A small masked image model, trained from scratch.
Training: normuon at rate 0.0068, 6100 steps.
Data: trained on stained colorectal tissue patches (NCT-CRC-HE-100K), 90422 training examples, 34.5 epochs.
Rows from block 10 of the encoder of a small masked image model, named by matrix and row number. Rows with one number belong to one neuron. Each number is 128 + 24 x the weight over its row's rms, rounded and kept within 0 to 255. All counts start at 0. Numbers have three digits each. After the name is the row's rms in percent of the matrix's.
After each neuron's rows are labels from the 100 images, of 14848, where the neuron reaches its highest value: "top examples" is what is common among them. Only what is clearly more common there than usual is listed. The data: stained colorectal tissue patches (NCT-CRC-HE-100K).
# fc1: MLP up (encoder.blocks.10.mlp.fc1.weight, 320x160), inputs 0-79
# fc2: MLP down (encoder.blocks.10.mlp.fc2.weight, 160x320, transposed), outputs 0-79

fc1.151 172:123085135127159085140153113117123109163144113080165084149107125164156131121121142150175130137115100162121123083129094135158167138114166140140103152103119146117143129131132175137096144119171145108147140140113164098098089141108170113117105117
fc2.151 197:126150116135125144119098131120170162115118101118154138152152126066147150131136155119098120111184132115140147119099163091073070092152141112140131124109140160143115123131142149141129128122140158118126138126096118181149125097164123168107173151
top examples: tissue: lymphocytes

fc1.211 168:133116123075110131132130092121116101108130123118113120122136129101144126144179138155118142105111102086164125130151153152145130113132135174143130172092091156133116116123159115132131156169112152140101159112082136123103137138143124100107146135
fc2.211 176:117102141168136123128164128135118138135158107120136135185140093128114112109142132117100129152163117149127125137119126132112144132122132146111163086130122135159114152134089113148116147149148125134125063126133125130169105117144151096107130155
top examples: tissue: tumour epithelium; tissue: mucus; tissue: normal colon mucosa

fc1.180 054:094123101130068123126175121107161105131133055119174115119172142138102115124120207128128118109140134155100087103142142121133129104123132123148123110122111164101107159111100092153147129161136111123136125088124144114137104101150156128127156135
fc2.180 101:146104167122091143140115090115131114143111117156104129136132113133142163113081165138117104117139135131069145147114177158130169148112160131105092128117155141165175120153121129148113138131104149126090135143119093131110167124124163144146094125
top examples: tissue: normal colon mucosa

fc1.202 170:134111124139179116111152146118178120174168099094132144114105147131168130148098130150149118115099112106168134100100131098108102126136138119105138149108127137087128111115156125122145081125120119128106151090180110108100115122142134147129133164
fc2.202 224:113133175059077138096104158144131139162128125148155142117168122072106106125080138146126112137130099135126145113101164132135123140163135158160148139149165120122145152113093112136083132145139139126147144159095090145109140137176105171124131150
top examples: tissue: smooth muscle

fc1.77 153:143144108154106105104123112125150153123112122163123146124165155088135157164169125135147124135170126185137189086149099073085108153095107133139113114129157157145114111085100129115132133132123138105113167123101138123120144113110125123135168168
fc2.77 174:144106136163090110098189138110131137141128120099147139139170162136110131105156138182098089160127128100091129147122171124155119125113137100104126114110100148095111164103118128126130126159127117208122155089108109119174121091121135152130126121
top examples: tissue: adipose tissue

fc1.274 042:154113083133100099121164138105139106168112054122183132113175126149096116077134195148112135128143137141103097112132144131120121100117143138139112132116110147136093162096101107155118107156128107127139128087119127140122121083141130163107129136
fc2.274 082:122152167097097120154109087130145114122131137150107124165122121111167149119090171129118124123125159122092151188127180179175168136116173137109113102127149115128142136153126126103100173116136128149130127141095086126097139135106158137142112127
top examples: tissue: normal colon mucosa; tissue: lymphocytes

fc1.243 043:144110100162087098129162120105152123154124057116149123114140164130110149118117196138109145106166115160098100108139164137129135106115129133129114107131101142115107108081113083151148137132135150158143149105135146122104121103161119164110134134
fc2.243 087:113125155109118140125093115132162119149124125165112157126123091124188126127086136132135133143140173093087119161108160174184163146126155123116089113119150126158140167202144119122132161137144126150112115153113067162131142117105166096150103126
top examples: tissue: normal colon mucosa

fc1.141 181:179107174141098147132125109122147096096096114142117122124124107149086172112101141150136106143128149094077137148128153105159098180120127188114174112127152142141101117096125160115138103145119154127111135126143127119120127111175140111143090130
fc2.141 249:087121119133148131115136134092106148123169147132128087110141151127129116126138131094131103126130113122191160101116123103096129111159101121116094138125095159064092117161139095127160156124148085146124128128109096173130145162103105124136158104
top examples: tissue: mucus

fc1.98 176:167136123148104119073117136097109129166132136124111128141141193124106132136138137093113177128073156147173097096175120135110137140141125142136120136142137117105096167125118079142135132171109148141100109133164135077146098134143137107088148160
fc2.98 180:108130125129082110120122105129158126094131116170125145123120106152132086123118080130130140111165081131101125126107134128153148107090118144138133111134102159134162094144121114096089130125130097130133165114137160130138141095132153177157092129
top examples: tissue: tumour epithelium

fc1.4 153:166129154106141116157115150077114127111144132125114134181143122163125125107142090091104100152153112184136125121165119121117118099132136108145113164163136105153109138114112117159149132159152149135123127147073113103143137120100135090103075086
fc2.4 185:156141139095080102144145130132160098152137094119101132092130139115151098157066186155144111104164160135118139141088151130184115111120115126150116127128142158135124118086103125149147136115104096110163099128135134144090138105142135155136129137
top examples: tissue: smooth muscle

fc1.316 038:123116140118101123104150146132145128163140091123151144121188118135137154079135186149134104134175150121102085111134128147143113103104171108161113106098092143151109107132152118119109105164157134130132134087092129144092126087115144137152072133
fc2.316 077:145119139095119107152105095113127118104104115122098137156093116113157135154105126113135117167109099099102143129138162171148184116103122166106092122132168136103150160158123098144115147146120139140138126162114118139095122108130155137152139145
top examples: tissue: lymphocytes

fc1.109 193:127135172155134081135164138113132134124117094140137133139087110132161139168143099124098082143142123192109094168115102112141114097118129117123114073147118096129098121158124164142144127144136129075159100137154151091147177137147191148098123162
fc2.109 221:098147137066116130146092130141057115124142140144111135080156112110141149143161122134165108089123141130146152094156114171154127164146116108125158146120128109158097156152113107141141172089140155111154094095143095126125132121066115121136145082
top examples: tissue: smooth muscle

fc1.156 137:103119156153147130159148114111086140163114119089127118102114083114112123120153124111129100093144142182144072112131140117134138097139083135118172090128134154088076172150141110158111132096107123126145161099115140159112083102108149172122119136
fc2.156 184:137096117101173118122126111135154132099158102147117131170176106108069135131106161165134142144114136130115140091102115128093123126116134129112153155152142134133162108155131107116123135167121146145125161107100168123078089146133117148117176112
top examples: tissue: smooth muscle

fc1.205 129:112157149148120137073115151069135134163145153120132135145146120099112115151109091130111161096118125114130103148125158139139159091117118122091126160098201072163087115113126107146151133130107113084146119110142123151143130141108135140149125127
fc2.205 034:129135168135164142139125131148133104132111157144118123124071125133125140152152079140130156119101152113154139150141104132088124143109105093110094162113123098170154137157165172100110161133120173134091140144096142116138126149127127093142164119
top examples: tissue: smooth muscle

fc1.128 040:135123112121117095161169156112150101165117112143162120126182092135127147098144172142148115133168115174106099111131120131154094095121165117152117131107133110128118135120127147140150125130124102148136155108117093153106144134141143142111085131
fc2.128 064:131128169111088134150090097133141133112110118127121135134103144132181107117114122130107124170108137113079115137116163137144171156134104133123106122162146115181125138151143114133099170153165110123151115140106115113079118103112133134161151130
top examples: tissue: tumour epithelium

fc1.204 187:107158151142123121179054096090177146113096105106135089122172172158106140104112119121128135152121146124135147155141117108119104168155128131119139112128146130102147139118158120138162130139110138119130136096107160133064151128098136103169115135
fc2.204 188:137127083120120117104147085113206125108112128124123112093117154110150164106136159176118126143128093136092119176091147146131086144112110123107129138128113123142133147123127148145181101167154139158163210121144110164097089122117146145135130177
top examples: tissue: normal colon mucosa

fc1.256 143:098141137166156120173087158129118102155110120099152142087104084120146112144141133120159150095144184126135097145118125132119141121155109108138129133151179112104113116154112095129127125140115157144088119123120140106144128136173121122140148081
fc2.256 193:126130108152116118090175113122126153124164123109156120124140124136132126101129151118109107091096104109149138089118112110110108120121109139128097121108135147106103119100168104103141106144103113174128148116104147176115109146125138167119101146
top examples: tissue: normal colon mucosa

fc1.153 184:101107102150094106129135149140151084111142167160117077101087117140112114107104143150115129144095121085127150136133159133172114140090168118145116165122130139128154127150108120126144118127102208127092143111124141079172083125135104103137107168
fc2.153 217:129131127101150125169136102117120109069117132148131145145125129136125127117104161124169122179122151121073124136136097122125189143124132157121100104159127122114116121115120100132126117126127066168101094139113126115106158148124148106141112081
top examples: tissue: lymphocytes

fc1.21 149:129107126128142157103169182122138111128115091105126132168128167134121124139165182129144147136126117116129164102088120110137115167148144144164158165113095143105109108174124086117141149156171148126140137132125112081100119145121156116131139135
fc2.21 180:139145116130090100103127110116137085127141114155163130117164128096125171129107160148126151121123145135119108100121176155113115093109137096142101146146153161125138118102121119134143127158126126090140143145120124141162121142152108161122130118
top examples: tissue: normal colon mucosa; tissue: mucus

fc1.238 043:142125129147089111129166144080145109120140079131173141108154136117074111115080179127110145133166149139104097095142129141150110099094151125156119118130111154105132132092123095149131116152138133127127138094124124130124116065145126161142130144
fc2.238 082:124121171116109131146124082110131100141115125171134133134144094120177136144103167163130140125123141126074135145099186186157149136113155138098078092096162131149124127151110131146129148137093116141123095133116115158105150163131147154154096121
top examples: tissue: normal colon mucosa; tissue: lymphocytes

fc1.214 156:129131095131139125169121145102140127118101125086095084113125104142089135096140140127126133140127124141133084091126131120147136110087149132121150107151120157146123157130154143121116114157135127090139087075143129125128142085138129145114083095
fc2.214 181:108163105104117101142167100090119090152161076145133127129153130118106165119186146135122119120119162159101094089113132172143138107111130106158077143119142136109110134090120081161140112122161105124139125113110120128121145113157130132141129160
top examples: tissue: smooth muscle; tissue: tumour epithelium

fc1.260 139:166085111113129117145102151089159118132127156139116178153116138170134131166117120134129164110154076125128160078141132146147155113143121127120119128122117132063119121132078137128145127136112152111116099157116167110154180150146136118129135137
fc2.260 099:108152127127089138101151139119167158117079128117169110117131113117121118127121163101161102118135144192111135121158132173137093139121148117092149117157130161120126124132175101114145162074143084134152152059159088134092128087132126170124127122
top examples: tissue: tumour epithelium

fc1.159 144:131137145081150109130090160108088133100138102169075108090186118112117158130134156104119124139135148133161089119139104149146132133102138114145171143126087133132129106166074150124170170150205125141155104101142110125131164156143092118089163132
fc2.159 123:165156153167128151136114179114123127156107166077128139129123157137136133090124098098172080103114112123121127076150138122144139135141131157081146111138088121134104118142133136142099083140148135151129101129122123114124121110116119123099120100
top examples: tissue: smooth muscle

fc1.196 147:121158129108142140124154104109111120119105153114128107135146129166117133104124178155117095115132100130125105146131120091140117144114140141168146138181082114120148181135152121155160099173107130107115166146187115101131087095124116135109114087
fc2.196 186:099103149138055068112168103115141152191154086133168126154143123154110072112112145115122107130122129103112125115104172177138171088176153117138136120141109161091119115115139103126096148141140131150112120115105133118119138097138123146127124151
top examples: tissue: tumour epithelium

fc1.58 173:091126102140122103119146139125174157133150154146113151125127097160163144129130083131112154133092141138107124081166118144160114145117116116147096123127135142103163108134089136147128117138132134127128158095170130146151146128145172093120114124
fc2.58 205:140116134113111100082157123092145117138138153123174172181123123153135106149146147144101101105145058149155130136128132150088107107137139119108155138161121137140152132147126118116122166152181140148180118115112153111112114101147147142113130146
top examples: tissue: tumour epithelium

fc1.144 132:141138171086091184173158142153144136069154155141127169103147154084111132108118124095175120146142132124133141118164147139125094108106102116137126134132143145157098100115115102120110096119096080121104103151105101152107116142130123082111116129
fc2.144 136:121145128134094146124151116141126197123076093115166119152152082138115100103120155111136089166160130110126151116149148102112106113117171114134115123110143154114107127121093139142108133091129133158097127134139132136138135122141089146093143148
top examples: tissue: tumour epithelium

fc1.278 163:106170119125163102119121142130132137132182098107125105117093137104118093164055097157138126134123093175120133137108091123165089091101146113180137105100154162138083119138100126158130130125127118139173118106122118113155109170183118138123147104
fc2.278 191:144122137155100162147136123127108122123114118119169145155146190130118104089128132133136122098159108092101119157143135127157135109136117115107134106135101139142106149164116102165141084164151117168102127090120114099114124113094165136072146138
top examples: tissue: normal colon mucosa

fc1.277 122:152152131153109158124098149121164125169102156123131110141139104153142152157066142138150152094167109093179126143140102127146138182127174135087150116128130131176142149057136121101131136106118132147099116081143134163165140134128089127103130131
fc2.277 049:145106146099179156161095121117132140136134156162117099131112132147154159132140048137109148139131135132160147155125094118141140098124118122118128135120110113150178126176153146121109151123141123109141107145107132108102130139107118094128117147
top examples: tissue: smooth muscle

fc1.291 174:128125127094132114121154141107144139126160141158127100123192164107117157069126102134101133134163114152147166163183135090122110160173107108120136135155098129113129119104114113111189126186153116159116158141108149119106137127107125102108167146
fc2.291 191:112143126099096115096129102102134098145147064128155140105150156098122135126129179156172136118163151084099091127099140123173115130133128123128102128142156136141126171123145113118117131138132135111139127119105113088128142140184137180164105132
top examples: tissue: normal colon mucosa

fc1.39 168:123149180109141135175128098142125129134129113123158101134143134136098145142171109139130076143160174131109150118147110107093167114109151163158163151123111133137113149054126106178131112131097106132086143105093114139137113135086119124113119136
fc2.39 207:148085123109093136151132095138143148100126128119148136138134120130093132097095135127131097122155136160097100134129161125127120107116166138092110104113133168119118128142135108121109116105141124144111124113146135146119158120140145173107131099
top examples: tissue: normal colon mucosa; tissue: tumour epithelium

fc1.281 196:151124136155112157149102158113120097139113147080136151164126125161088170151129141130163147104130129084117135106087129120189146162130125158148114147104132131117133119093098152135084140148111148154101148135140130127115073127122132096121160080
fc2.281 207:111138149158080161175116162103123135122121127130133110116143135131125109121159131078135123111136137130146134134153154126156149196160090134106139190126146137106147089156097104111176120096133138148114147115125128152080134128112117088125129164
top examples: tissue: debris

fc1.313 195:121134104160158148129158141125156108124142107125132145173161115100135126157107078079119111112122146121066123145130132135113087107111124108140099113124063144121130129110175106144148116153100121133115137123144129120151157141092096120097139140
fc2.313 200:130123171140073100150155145084151137140103082101173102149121128136131149111142156110143165115121166124087092144140106140151185140126136117172126147128167100124121151118124153174122114154082193104128134130126140130128091135124162080110104127
top examples: tissue: cancer-associated stroma; tissue: tumour epithelium

fc1.14 171:121180134178201120126136115162055143145117082135135136146150100105118150127133148155099103087125087121142121125169108113160102138126114154132120144160116126086125145122141141121111118117164124113115159132095123073132132155165103126136168150
fc2.14 176:148107128109075129124145112138128150135110135142102096105175105108143139134089162120132104107131120145090117100170152107133181120129159108116105103067130118137129128105146132158104131136119129168139140106158108150112135097120149125118131126
top examples: tissue: cancer-associated stroma

fc1.99 170:154118126146147153139146099122113187122126097075095105118114117141144145133151131147084116108128106142128102126167104183123124115122098109127082118123126141156078140104140142154137129096133108115126093096123155125128145118132108104118148113
fc2.99 202:092152132142076114124127127094141109127106099147117137110135129159116111098136167089145164124097146092143126125111138120145146130090127188145132156138130107089166133154150125108083129147093089153132152183127162124147156136174126140132113152
top examples: tissue: normal colon mucosa; tissue: smooth muscle

fc1.208 173:142170157111140130131160132103131106166127140119111132137113126145101144147152083121137145133142162102169097086162162151085162135085141102175118110141127143118107150081138153132162113154088160154160153096117116135074085112124093104104137140
fc2.208 201:141123128155078096115130107170101144114142090064147114135106112133121131110133171152113139130106131162087154116111129126159135114165089140086127154150190098152151148158150120119118149081130098177113120113137135147107128115123142136120134136
top examples: tissue: cancer-associated stroma

fc1.303 151:118134152115127096126094131104127176080143111137164167176130099145115093139128105092145131123108140157129143151166127115108139140127150128041144150095114162089118148130095153115098113125162101134146088168147135103142150113130110109120123150
fc2.303 166:127147055150057111140152120137135112126133122122131176157136096134135163083125135130129113133114151124140091129108158145103102116145087152130106125141137139124104104119121114149103144187090118155136150097105125166080122132153122130148139120
top examples: tissue: tumour epithelium

fc1.252 197:165123151090140160159117164136117118116097143097116152110137152115138086181073134143160101129164158117190126155194086130145132127154105172154092126122118146114184122109107132152140105151120091137093159148135099151130163140121196116152129100
fc2.252 142:108160091164139107113132142136175135115127133134157139142097149172073087156136121130105136177129117089071116160143120124131145146145106123122108158109109095115089104146160137106130124129108152141121109139125099084135152128104122115136114120
top examples: tissue: lymphocytes

fc1.195 053:107139118158089086149177120121141122172144088127172109100146130131095128118114196137123154113174137140101102097140148124105114103079108142144125106145118176125133153082126105165127137146152131141114141118147115124112128093132131150106116123
fc2.195 102:128130172119069139135120096115163112123109099154120126142144096142165140112085175135116116131139150115082129145092171172171156120131173117111085111106141093165150106155130123112144128129141142150118112143094086136122138115128160122183106129
top examples: tissue: normal colon mucosa

fc1.27 114:134139107148085113131096159142153127134172112145136142141129115123095141164092135148115123085126110098100164131183129122123125145089162171111124140182124127173144130110191113099092111130146134110130150137132151137132142152103089151082150113
fc2.27 044:145093136131194157150105133126152145149111160139093099141103129145177146129133054140107147131083148110127135175150097103154134136130106132132117178125133081125174120161164164124114127132122147124113112138117112113116136142110138077135111140
top examples: tissue: smooth muscle

fc1.221 206:150151121163141125127150145100118115159129096095162141142095106131129133076134084118125177147089151118130075181116106094129097110145132124136140129145115130119112108116132157110128122137155077138099107119085123127132107178108159146094120109
fc2.221 248:112116111122145100098156130176139159114084122130112104107172134099137111138104161168155045146181147146127168107149136183115133143116142131118113124154153133092107192124147126134127107121113120105145162166153112078128150114166107120142063115
top examples: tissue: smooth muscle; tissue: cancer-associated stroma

fc1.126 044:105133128130101100111179137104144128158138070111139133144166135122104109101082187144122115122160170129113117133147176148137117103114150120155119101113114176109088151126110094132139118142131110113112153084113147127123121072155144169128116136
fc2.126 089:168111156130099146129095071109138111128114132162142155136144115152151152129100144130114110134123116113110121147110147187135185138116156126100112114111167114159147156137115149147089169146112136146127091157117115147087147170135139139173112131
top examples: tissue: lymphocytes

fc1.299 164:127094105150156158120171168146134150109151114137143113161168125116108127082168136141119075147114103141150145178138094125118117116115136112124108105137107126109104090172137136115116111100159114163131115113125142115128103110137097182102160138
fc2.299 188:108150130103122077112136155112133125151112114130134124127080157150129111098117192114102155142130129131128123047120150139116155125143113185165149162115149143159089125115144161121141131154115146089152131129132134161102155118133110125092121148
top examples: tissue: mucus

fc1.56 177:131153118156149121125104130135134083128115096119112106101119151100160108122124082138161114137146134163137118147131098125149065087103114127133127110129118104157124130144165116120108094177126075123175137125139143077102161117103083123143150170
fc2.56 230:100104145171073113115144123127165134117122127136172090124133091144118130090162212133187140127185107145150131133158182148114164118109173135095123152136106152132132137177093123120136167092113139112099123131150151115138107123129134136118112098
top examples: tissue: cancer-associated stroma

fc1.116 140:095110114099165150160155112156112155173129120091122081114125172146101128130124109143139115170119132113137101122113126167135115086101117107117163131132134160120132166121100099150098133186138132093121148105134106103173124143159098122075137129
fc2.116 150:119157101166120067104149078103138139141127092115132097131152127122106115091135202171119101128153152157123086095153145146111142108078117118116132104148127112155134148128131114115151133145107095124151111131121149154200136085171076109108125139
top examples: tissue: mucus; tissue: normal colon mucosa

fc1.319 214:122126140124079150175159111147125130093110145168102105119134135109106136127166129144143153168128123106103123138130124107159088117108137165190120153138126152130095109115104122116123117148121145173069151109126121128157151156113122119100146140
fc2.319 233:108134142139158119114142173143114124086160090106102109138137136176105118122091115092127157139120134118139137149155137150144160104144073137144098151134109114124123123124152100152124121091088128102129071118121118116110126143140175093144087122
top examples: tissue: lymphocytes

fc1.220 158:122123133144142122139120122132127145114137096064166093134116116144139149073140071109143131123119155139100131069128108144131129107119141138145112142118157167085134144074145108109130143169111121147108115155122181105132153135128137076086104138
fc2.220 201:120133118124070066149168111079148102137150100146140133110130163115103137139111162104188148095129161170127090138120151141127163096148117151156116116124154153147113109140142098145129099099141116112145122121122138128071135105163151163111121137
top examples: tissue: tumour epithelium

fc1.88 137:091115094107113081075133162117104140147082135120124096116164132120131137119172142131094128151105107104174145102160072112131146137115116136123157123124092136142129159123119144120149136108131101084152193119103125106161130115122109121141107143
fc2.88 183:134137120095099114141145112112153117118155098110157132113100141117106163149118095115122109049148141137129112106104133111138114103150110097140077107085159157163130121094135142120106139127141144124177103144122137137141139151133142168119134108
top examples: tissue: adipose tissue

fc1.244 207:145128156120121095137109142140163161150112111085151107075163119110117106130132101105151143116118125113139151161101139122126104153132104150111119156108134141107149119090110117074139173151111154092151133098113151122131144131125113106131125104
fc2.244 219:092191138138110081124133133120117103158127143190124143148101146108098152145096140099132130113137127098106099075111105115105189140110146111173110133115143171117134103082131141146145125146103134113177102121136139124123180145164133143108140132
top examples: tissue: tumour epithelium

fc1.246 162:111124110137115106130118161153126155138097167140132169145110137130126089144101124149120142133123110165145124156176128099092121164134132138094150073115088130138148144129112116137085143109142112162133133117137161134137137134128120142116144161
fc2.246 212:107105124123124148117147115112113117154162086083157128129191147155083142135151139136106128117135151076102102109108168162155117069095137079121138162131119150103153132114129124107133096148117123110140173111067138126162136106103062164086121105
top examples: tissue: normal colon mucosa

fc1.67 041:126115122126075087120163127133152117139122101113160126123194147110119163103140196114115101149139124136116114092138169143124130084112123136166126120141109168112096153121153081140096088144130119107155144085132137116095113132128143139101130156
fc2.67 078:110155144125096138130114110104142125138102129146106128110092108113140102118072150130111141136123153099083117183110147163121150150156180113102096107133144105173158126184100149126141161123157118186105103169116105130116154103116155094180112143
top examples: tissue: lymphocytes

fc1.19 160:106131176185083163103119153120136107099098117139095148125125176141107155173100135106117143136134138142099145158118129149099138127142086136128142130144177106113132106162139144085148120117136101135122186121125101125144099162091113152115104155
fc2.19 066:127099113125153141132087140156098131131159149129146135140124104116174132148146092104117162090107106096115110130134086143107167142163149119135134142140142090101134085143143130154095169108157134140117129117140113130141149162135174126180167118
top examples: tissue: cancer-associated stroma; tissue: smooth muscle

fc1.266 162:139132130177133105108158133131146153130148120100147113116143141063128155130123127086155076112154132142111118072127100114112124084121126148116125089120135152111112111167157078146121113129158139128140122130148167135117099126147079169148140106
fc2.266 176:157088144087146120161177153169090131101135131133132139097132141140135105132116136106140118132151113132187139134178160117114126097141127095138098113079123098126106161116147123144187122128138183115126101185161148118109112111146156084104129110
top examples: tissue: cancer-associated stroma

fc1.190 140:162095190103148119147076111133161140120117120087151108099160109120096143151090142147134125187149102096095152157116142116123109141136145126095150165109161109119115114095130151141126133160132129176164087156124153127087086140107132112194116085
fc2.190 047:159160133091143176145141111137128144111117165151120133151087124137122134145129047125161144137139099136118149175110092137109131142159144105093122106152148118125137118089130119122124152132108161115128139159148096141115089193100120109131148091
top examples: tissue: adipose tissue

fc1.53 197:098130179155072151126145161112117139112102087111127126107110127132154121178091126119120156162119134150117152162130116148064153131159119153121145118149156094098140113142105153089129108142115137152118145117107095139113130165101135135114081198
fc2.53 145:142128126095132128123119133147118141147158134110161125125112121094135116147104105089099105100122123104116122113115090112142168126167163132133133112133132116108140107114134106187135183131171166114104116119124092109138152168153170132148145138
top examples: tissue: cancer-associated stroma; tissue: smooth muscle