A small masked image model, trained from scratch.
Model: encoder arch vit, encoder patch size [8, 8], encoder layers 12.
Training: 6100 steps, batches of 512.
Data: trained on stained colorectal tissue patches (NCT-CRC-HE-100K), 90422 training examples, 34.5 epochs.
Rows from block 10 of the encoder of a small masked image model, named by matrix and row number. Rows with one number belong to one neuron. Each number is 128 + 24 x the weight over its row's rms, rounded and kept within 0 to 255. All counts start at 0. Numbers have three digits each.
After each neuron's rows are labels from the 100 images, of 14848, where the neuron reaches its highest value: "responds to" is what is common among them; "colour at peak" is the nearest of a few named colours to the mean colour under the peak. Only what is clearly more common there than usual is listed. The data: stained colorectal tissue patches (NCT-CRC-HE-100K). In brackets: how many of the 100.
# fc1: MLP up (encoder.blocks.10.mlp.fc1.weight, 320x160), inputs 0-79
# fc2: MLP down (encoder.blocks.10.mlp.fc2.weight, 160x320, transposed), outputs 0-79

fc1.66:155152136160163141135133140070081104117103114092144161150135105097098089123124132117135131129168119143141091118129112123125101161126102153149149142148114098147114138143147133131164136096137113116131134141121113080085121091148110139111144095
fc2.66:105132110161104113098092157147142117124180142137127132070126173141149118099150138119126128107098127125164140094130138120149149100141089115143106123111099181111130106108114120170164122146169129186132148122182171161126131119162166133119141142
responds to: tissue: smooth muscle (32); tissue: normal colon mucosa (25)
colour at peak: pink (66)

fc1.17:187157135111086132145132106150076146163128137094122131126129149083099111182111089153122106102159109132143110148156105126138111157126131091134145139139168150167103127113077116134132150108104117106144121111120113079129116133111116115150131154
fc2.17:118113105138142131188127070054131111147103173142145174147149159145124132126164111129139095129117149097116095091125106136161168145116144165145170079088147134136133124165095109138123107137180121165120173124140132110106147093137108149119129106
responds to: tissue: smooth muscle (41); tissue: mucus (30)
colour at peak: pink (82)

fc1.143:117145120143172105107155104087137102135092153124108115086116119094121107083178133096143146144125121135109124131162131144113131137102117174102076148119113124154144145164148124113138092115126095115149141143105131111160129135125157130107135144
fc2.143:172164123118119115131093099168153112122135101132116127108088169120162108125072103147133115116148131145121121136128100145146104108105119118140144109111127141149104121113159126144116114132132092149158111082152139126098167094089107186127114126
responds to: tissue: lymphocytes (47)
colour at peak: brown (34)

fc1.70:150107083125114145139123121125129183139138155112188118058148166141120096102121124112165143133129132111122142090146118087165143113137157177165117124099136136142152111115142091117096122119136112119119145130141125149136119134114179120118110086
fc2.70:115125105147092107149166101164086106092111139160126113135178128096136169154129158135089119098114113122139132101157134111154127128115115119098139091153113126124090144118108153206089150095161148136133114105121127098176136089158103130133113122
responds to: tissue: tumour epithelium (56); tissue: normal colon mucosa (39)
colour at peak: grey (57)

fc1.312:146123122122136172124128107138150135163160126124132168144164144116106102133107135131115122155182118154142087101137130159117153111142150126134147122164120122089120101108106103175128072147145114137134099118138073168062121169153133099141123099
fc2.312:126101144165165126151139111121098096130127154117124119114063103149159156123149143147147116157127134099138069142122114140090139121135158104143116169060125136101131134136140137084155169126121157092122128123152145107139101145083098095112162119
responds to: tissue: lymphocytes (76)
colour at peak: grey (48); brown (44)

fc1.102:135128150123130114116137176121105143128127093116109140118157171133129152122118112100121134150128107106118127144111130134137138070121162118182151125093083112148105089132105111138153102139059086129106142131157092119091097143162163109123139103
fc2.102:115131140158132130114129169149094140136122144143152104121090124120147178121138123134114156161138148116145096146122083109099111147105118106093133092126101132136132173127151139118159130150085122138111160124101134120139092148106142108159099125
responds to: tissue: lymphocytes (94)
colour at peak: brown (69)

fc1.150:130107126158088121129171103110155113177139069128156115144133144123112089098120205130138114130143133137117101116134152159111126129130122118128092116122127169130107150119100122181141097130137114097111170098130154124131148081157133140090095115
fc2.150:142126171109088097138101089118149122103101149134128114141133116129142156124099148122129152100145133120093163163125171178127163146120175125133116110121165110148151128135120116133083168133151142137108099155114104143085137148105129126172136120
responds to: tissue: lymphocytes (67)
colour at peak: grey (69)

fc1.225:127119120109108091163155155143142134172166150133127123107111073174093139122122119138088125098143138171151097163182089083102100151126113120103167135155135113146117119091131096190148123096092138119160118129120118121131132074095136095152097111
fc2.225:133087128111112105143167090129078089139145157141104163133138148097107166129132134140105139105065139140144107096149177109155143131090134135118133126153144143113130144122108131123109111134163121136124108111130179117166111141130093147138141151
responds to: tissue: smooth muscle (69)
colour at peak: pink (88)

fc1.262:072111132165099150144181135146084142126130137112146104149180130116137150119099078113100097134150112145119183127121127109098093131109116106104150145096124148147095054120119145128142125107123144137135126105125144135143129114127120101138166115
fc2.262:110140084153078091064134143165130139141108104123159137116150118168129091125124168103144137164099134174100141132176144150135138109147137151121103121127137136104158128119097134140072113123139103148122133141175098156129130113156119128146096133
responds to: tissue: smooth muscle (76)
colour at peak: pink (88)

fc1.245:107101101136098086087165134112145138148123043117178119110168109123126143106120182137131131118132143120121129121099144127120135093073127138152138117149131156163113159113117104156136111146144125136125133122148132150120109095108123124132137127
fc2.245:135149171120080128126096083143167131118131145171092121144084110120150124136090130125129116145151113112084109140154169171137164141122136141130130126104156129119166158175118135166148129121129136133128115143096111135105137150139154144155099149
responds to: tissue: lymphocytes (30)
colour at peak: grey (63)

fc1.130:097158116114095131151167132144106156074124110113083160143142111137123122107122115129074110090160115117133160172179107114159086113101127093159122176140126138185142118141130134159139146126117121126145067142137111135143109098119103077103127139
fc2.130:153116130125155164166108106146134131180116100124161142129101115113131182131107110142122148130143162132108085099098131169108155087134191141128157091099134159107157154152123110124103108134175145104160161120112109146137134113138121166146153114
responds to: tissue: smooth muscle (64)
colour at peak: pink (89)

fc1.293:128138154134183119128094108114099095154158116123160159140143125123076114145110107158089163145130111095102090175093150118159133152162062147142130152136087134146137111140125129147090114126109176123092143100094165098119135135088159130142164074
fc2.293:172091151121110128153106132092138112122186151126138113110111150171123140087122099140123132102079143134158110141130129125120126088127137137119171096110104123162161116158097099112178145131178100161127114147120138179151109119140133156103143161
responds to: tissue: lymphocytes (81)
colour at peak: grey (72)

fc1.247:115131102144104098126167137103165107166131067115167097119143131139100137136106185128149105120157119141118088122150136152145115120086142131161112122099127151108108127095114127152115137159147121145137136113127154151113136057145132164119116144
fc2.247:131111170123092139145091108124131123142120116155099157149107112104160130122102149132112125142125155129058147157106155182158174106126141129102090111148160116153140141169133136120149158127126136139107127145092100126111126150114158146151093155
responds to: tissue: lymphocytes (43); tissue: normal colon mucosa (28)
colour at peak: grey (70)

fc1.209:125144133115122070137155139111132132119133111111125141136164166115098126126108148138123142101089132121138137128104116108114109121156108064093130162128132127072131095100128113126147133138125136116143151133152150141089098175149164146186076184
fc2.209:131131090144092115098163116135125074107131116125131142135121088115148130097151138137121143099150143126071138113114131148158148178125136166129135148119103174142164143158102107108134094137146085132114139153153126098095144082171156127102080154
responds to: tissue: smooth muscle (39)
colour at peak: pink (68)

fc1.206:110139134163102142164142103103093149143165123086151138146108119154100148118140107092140180136137099148134117152080134130134126073117127090107172161121131127091148139128112107136127149121123135135108099119156140157110115154134113084110122137
fc2.206:119160125124131159130112180126109151150124083119113110122142116133122091099104197121117128200124144121145135131131166135149141145126163126149122099171108131132129165128098105169138114107112129110119107116134118161128122102165119151101135125
responds to: tissue: smooth muscle (34)
colour at peak: pink (96)

fc1.193:114090115156110133132152135130109165122133092157096124116133122144132165076094123096188092172152133101101118155087114103131123118149164090151135140147107125163088119108113152135121099166115135122121116154130149127116095147127101119091117139
fc2.193:097109138143177160149103122146133141081102165106125158136108102113190143156154096125136130123174117102151161135121091081106116155158130119113147100159157119114177167110146157124138146126117135115103135132090150125116101150102130103136160120
responds to: tissue: lymphocytes (100)
colour at peak: brown (84)

fc1.311:127133069175140135140115151146152103097122174133121089122153141099119118142145136160134172107141124125149129121144113166099082162116141123133159157110143174138146132158130120064109131134107142117131141107070111142126120154122082124105133128
fc2.311:166120128134114136114174081108131134148113116141123174160125081154148083113165137113048108139166119114117138102129119125116101103124148123082156170131131168134127105114108118092106111130127074142166119120134121152120174107130124164111111135
responds to: tissue: normal colon mucosa (94)
colour at peak: grey (62)

fc1.86:139112138134123137124175157122111116102135115120179107118081114161108111131150124083130105139142120113133149094096107123135125118096141121151127143133131117091105129126124117097143110121123171135152119106157152134108174133130143198089095119
fc2.86:161126140128105107106134120093161110127142127129139137135175148127124178096100176149148130143131128129072095100175140161109124116140117117113128105132144141110150111158094095137155115158096090115147159152129103142134119101148101106165135133
responds to: tissue: normal colon mucosa (89)
colour at peak: grey (50)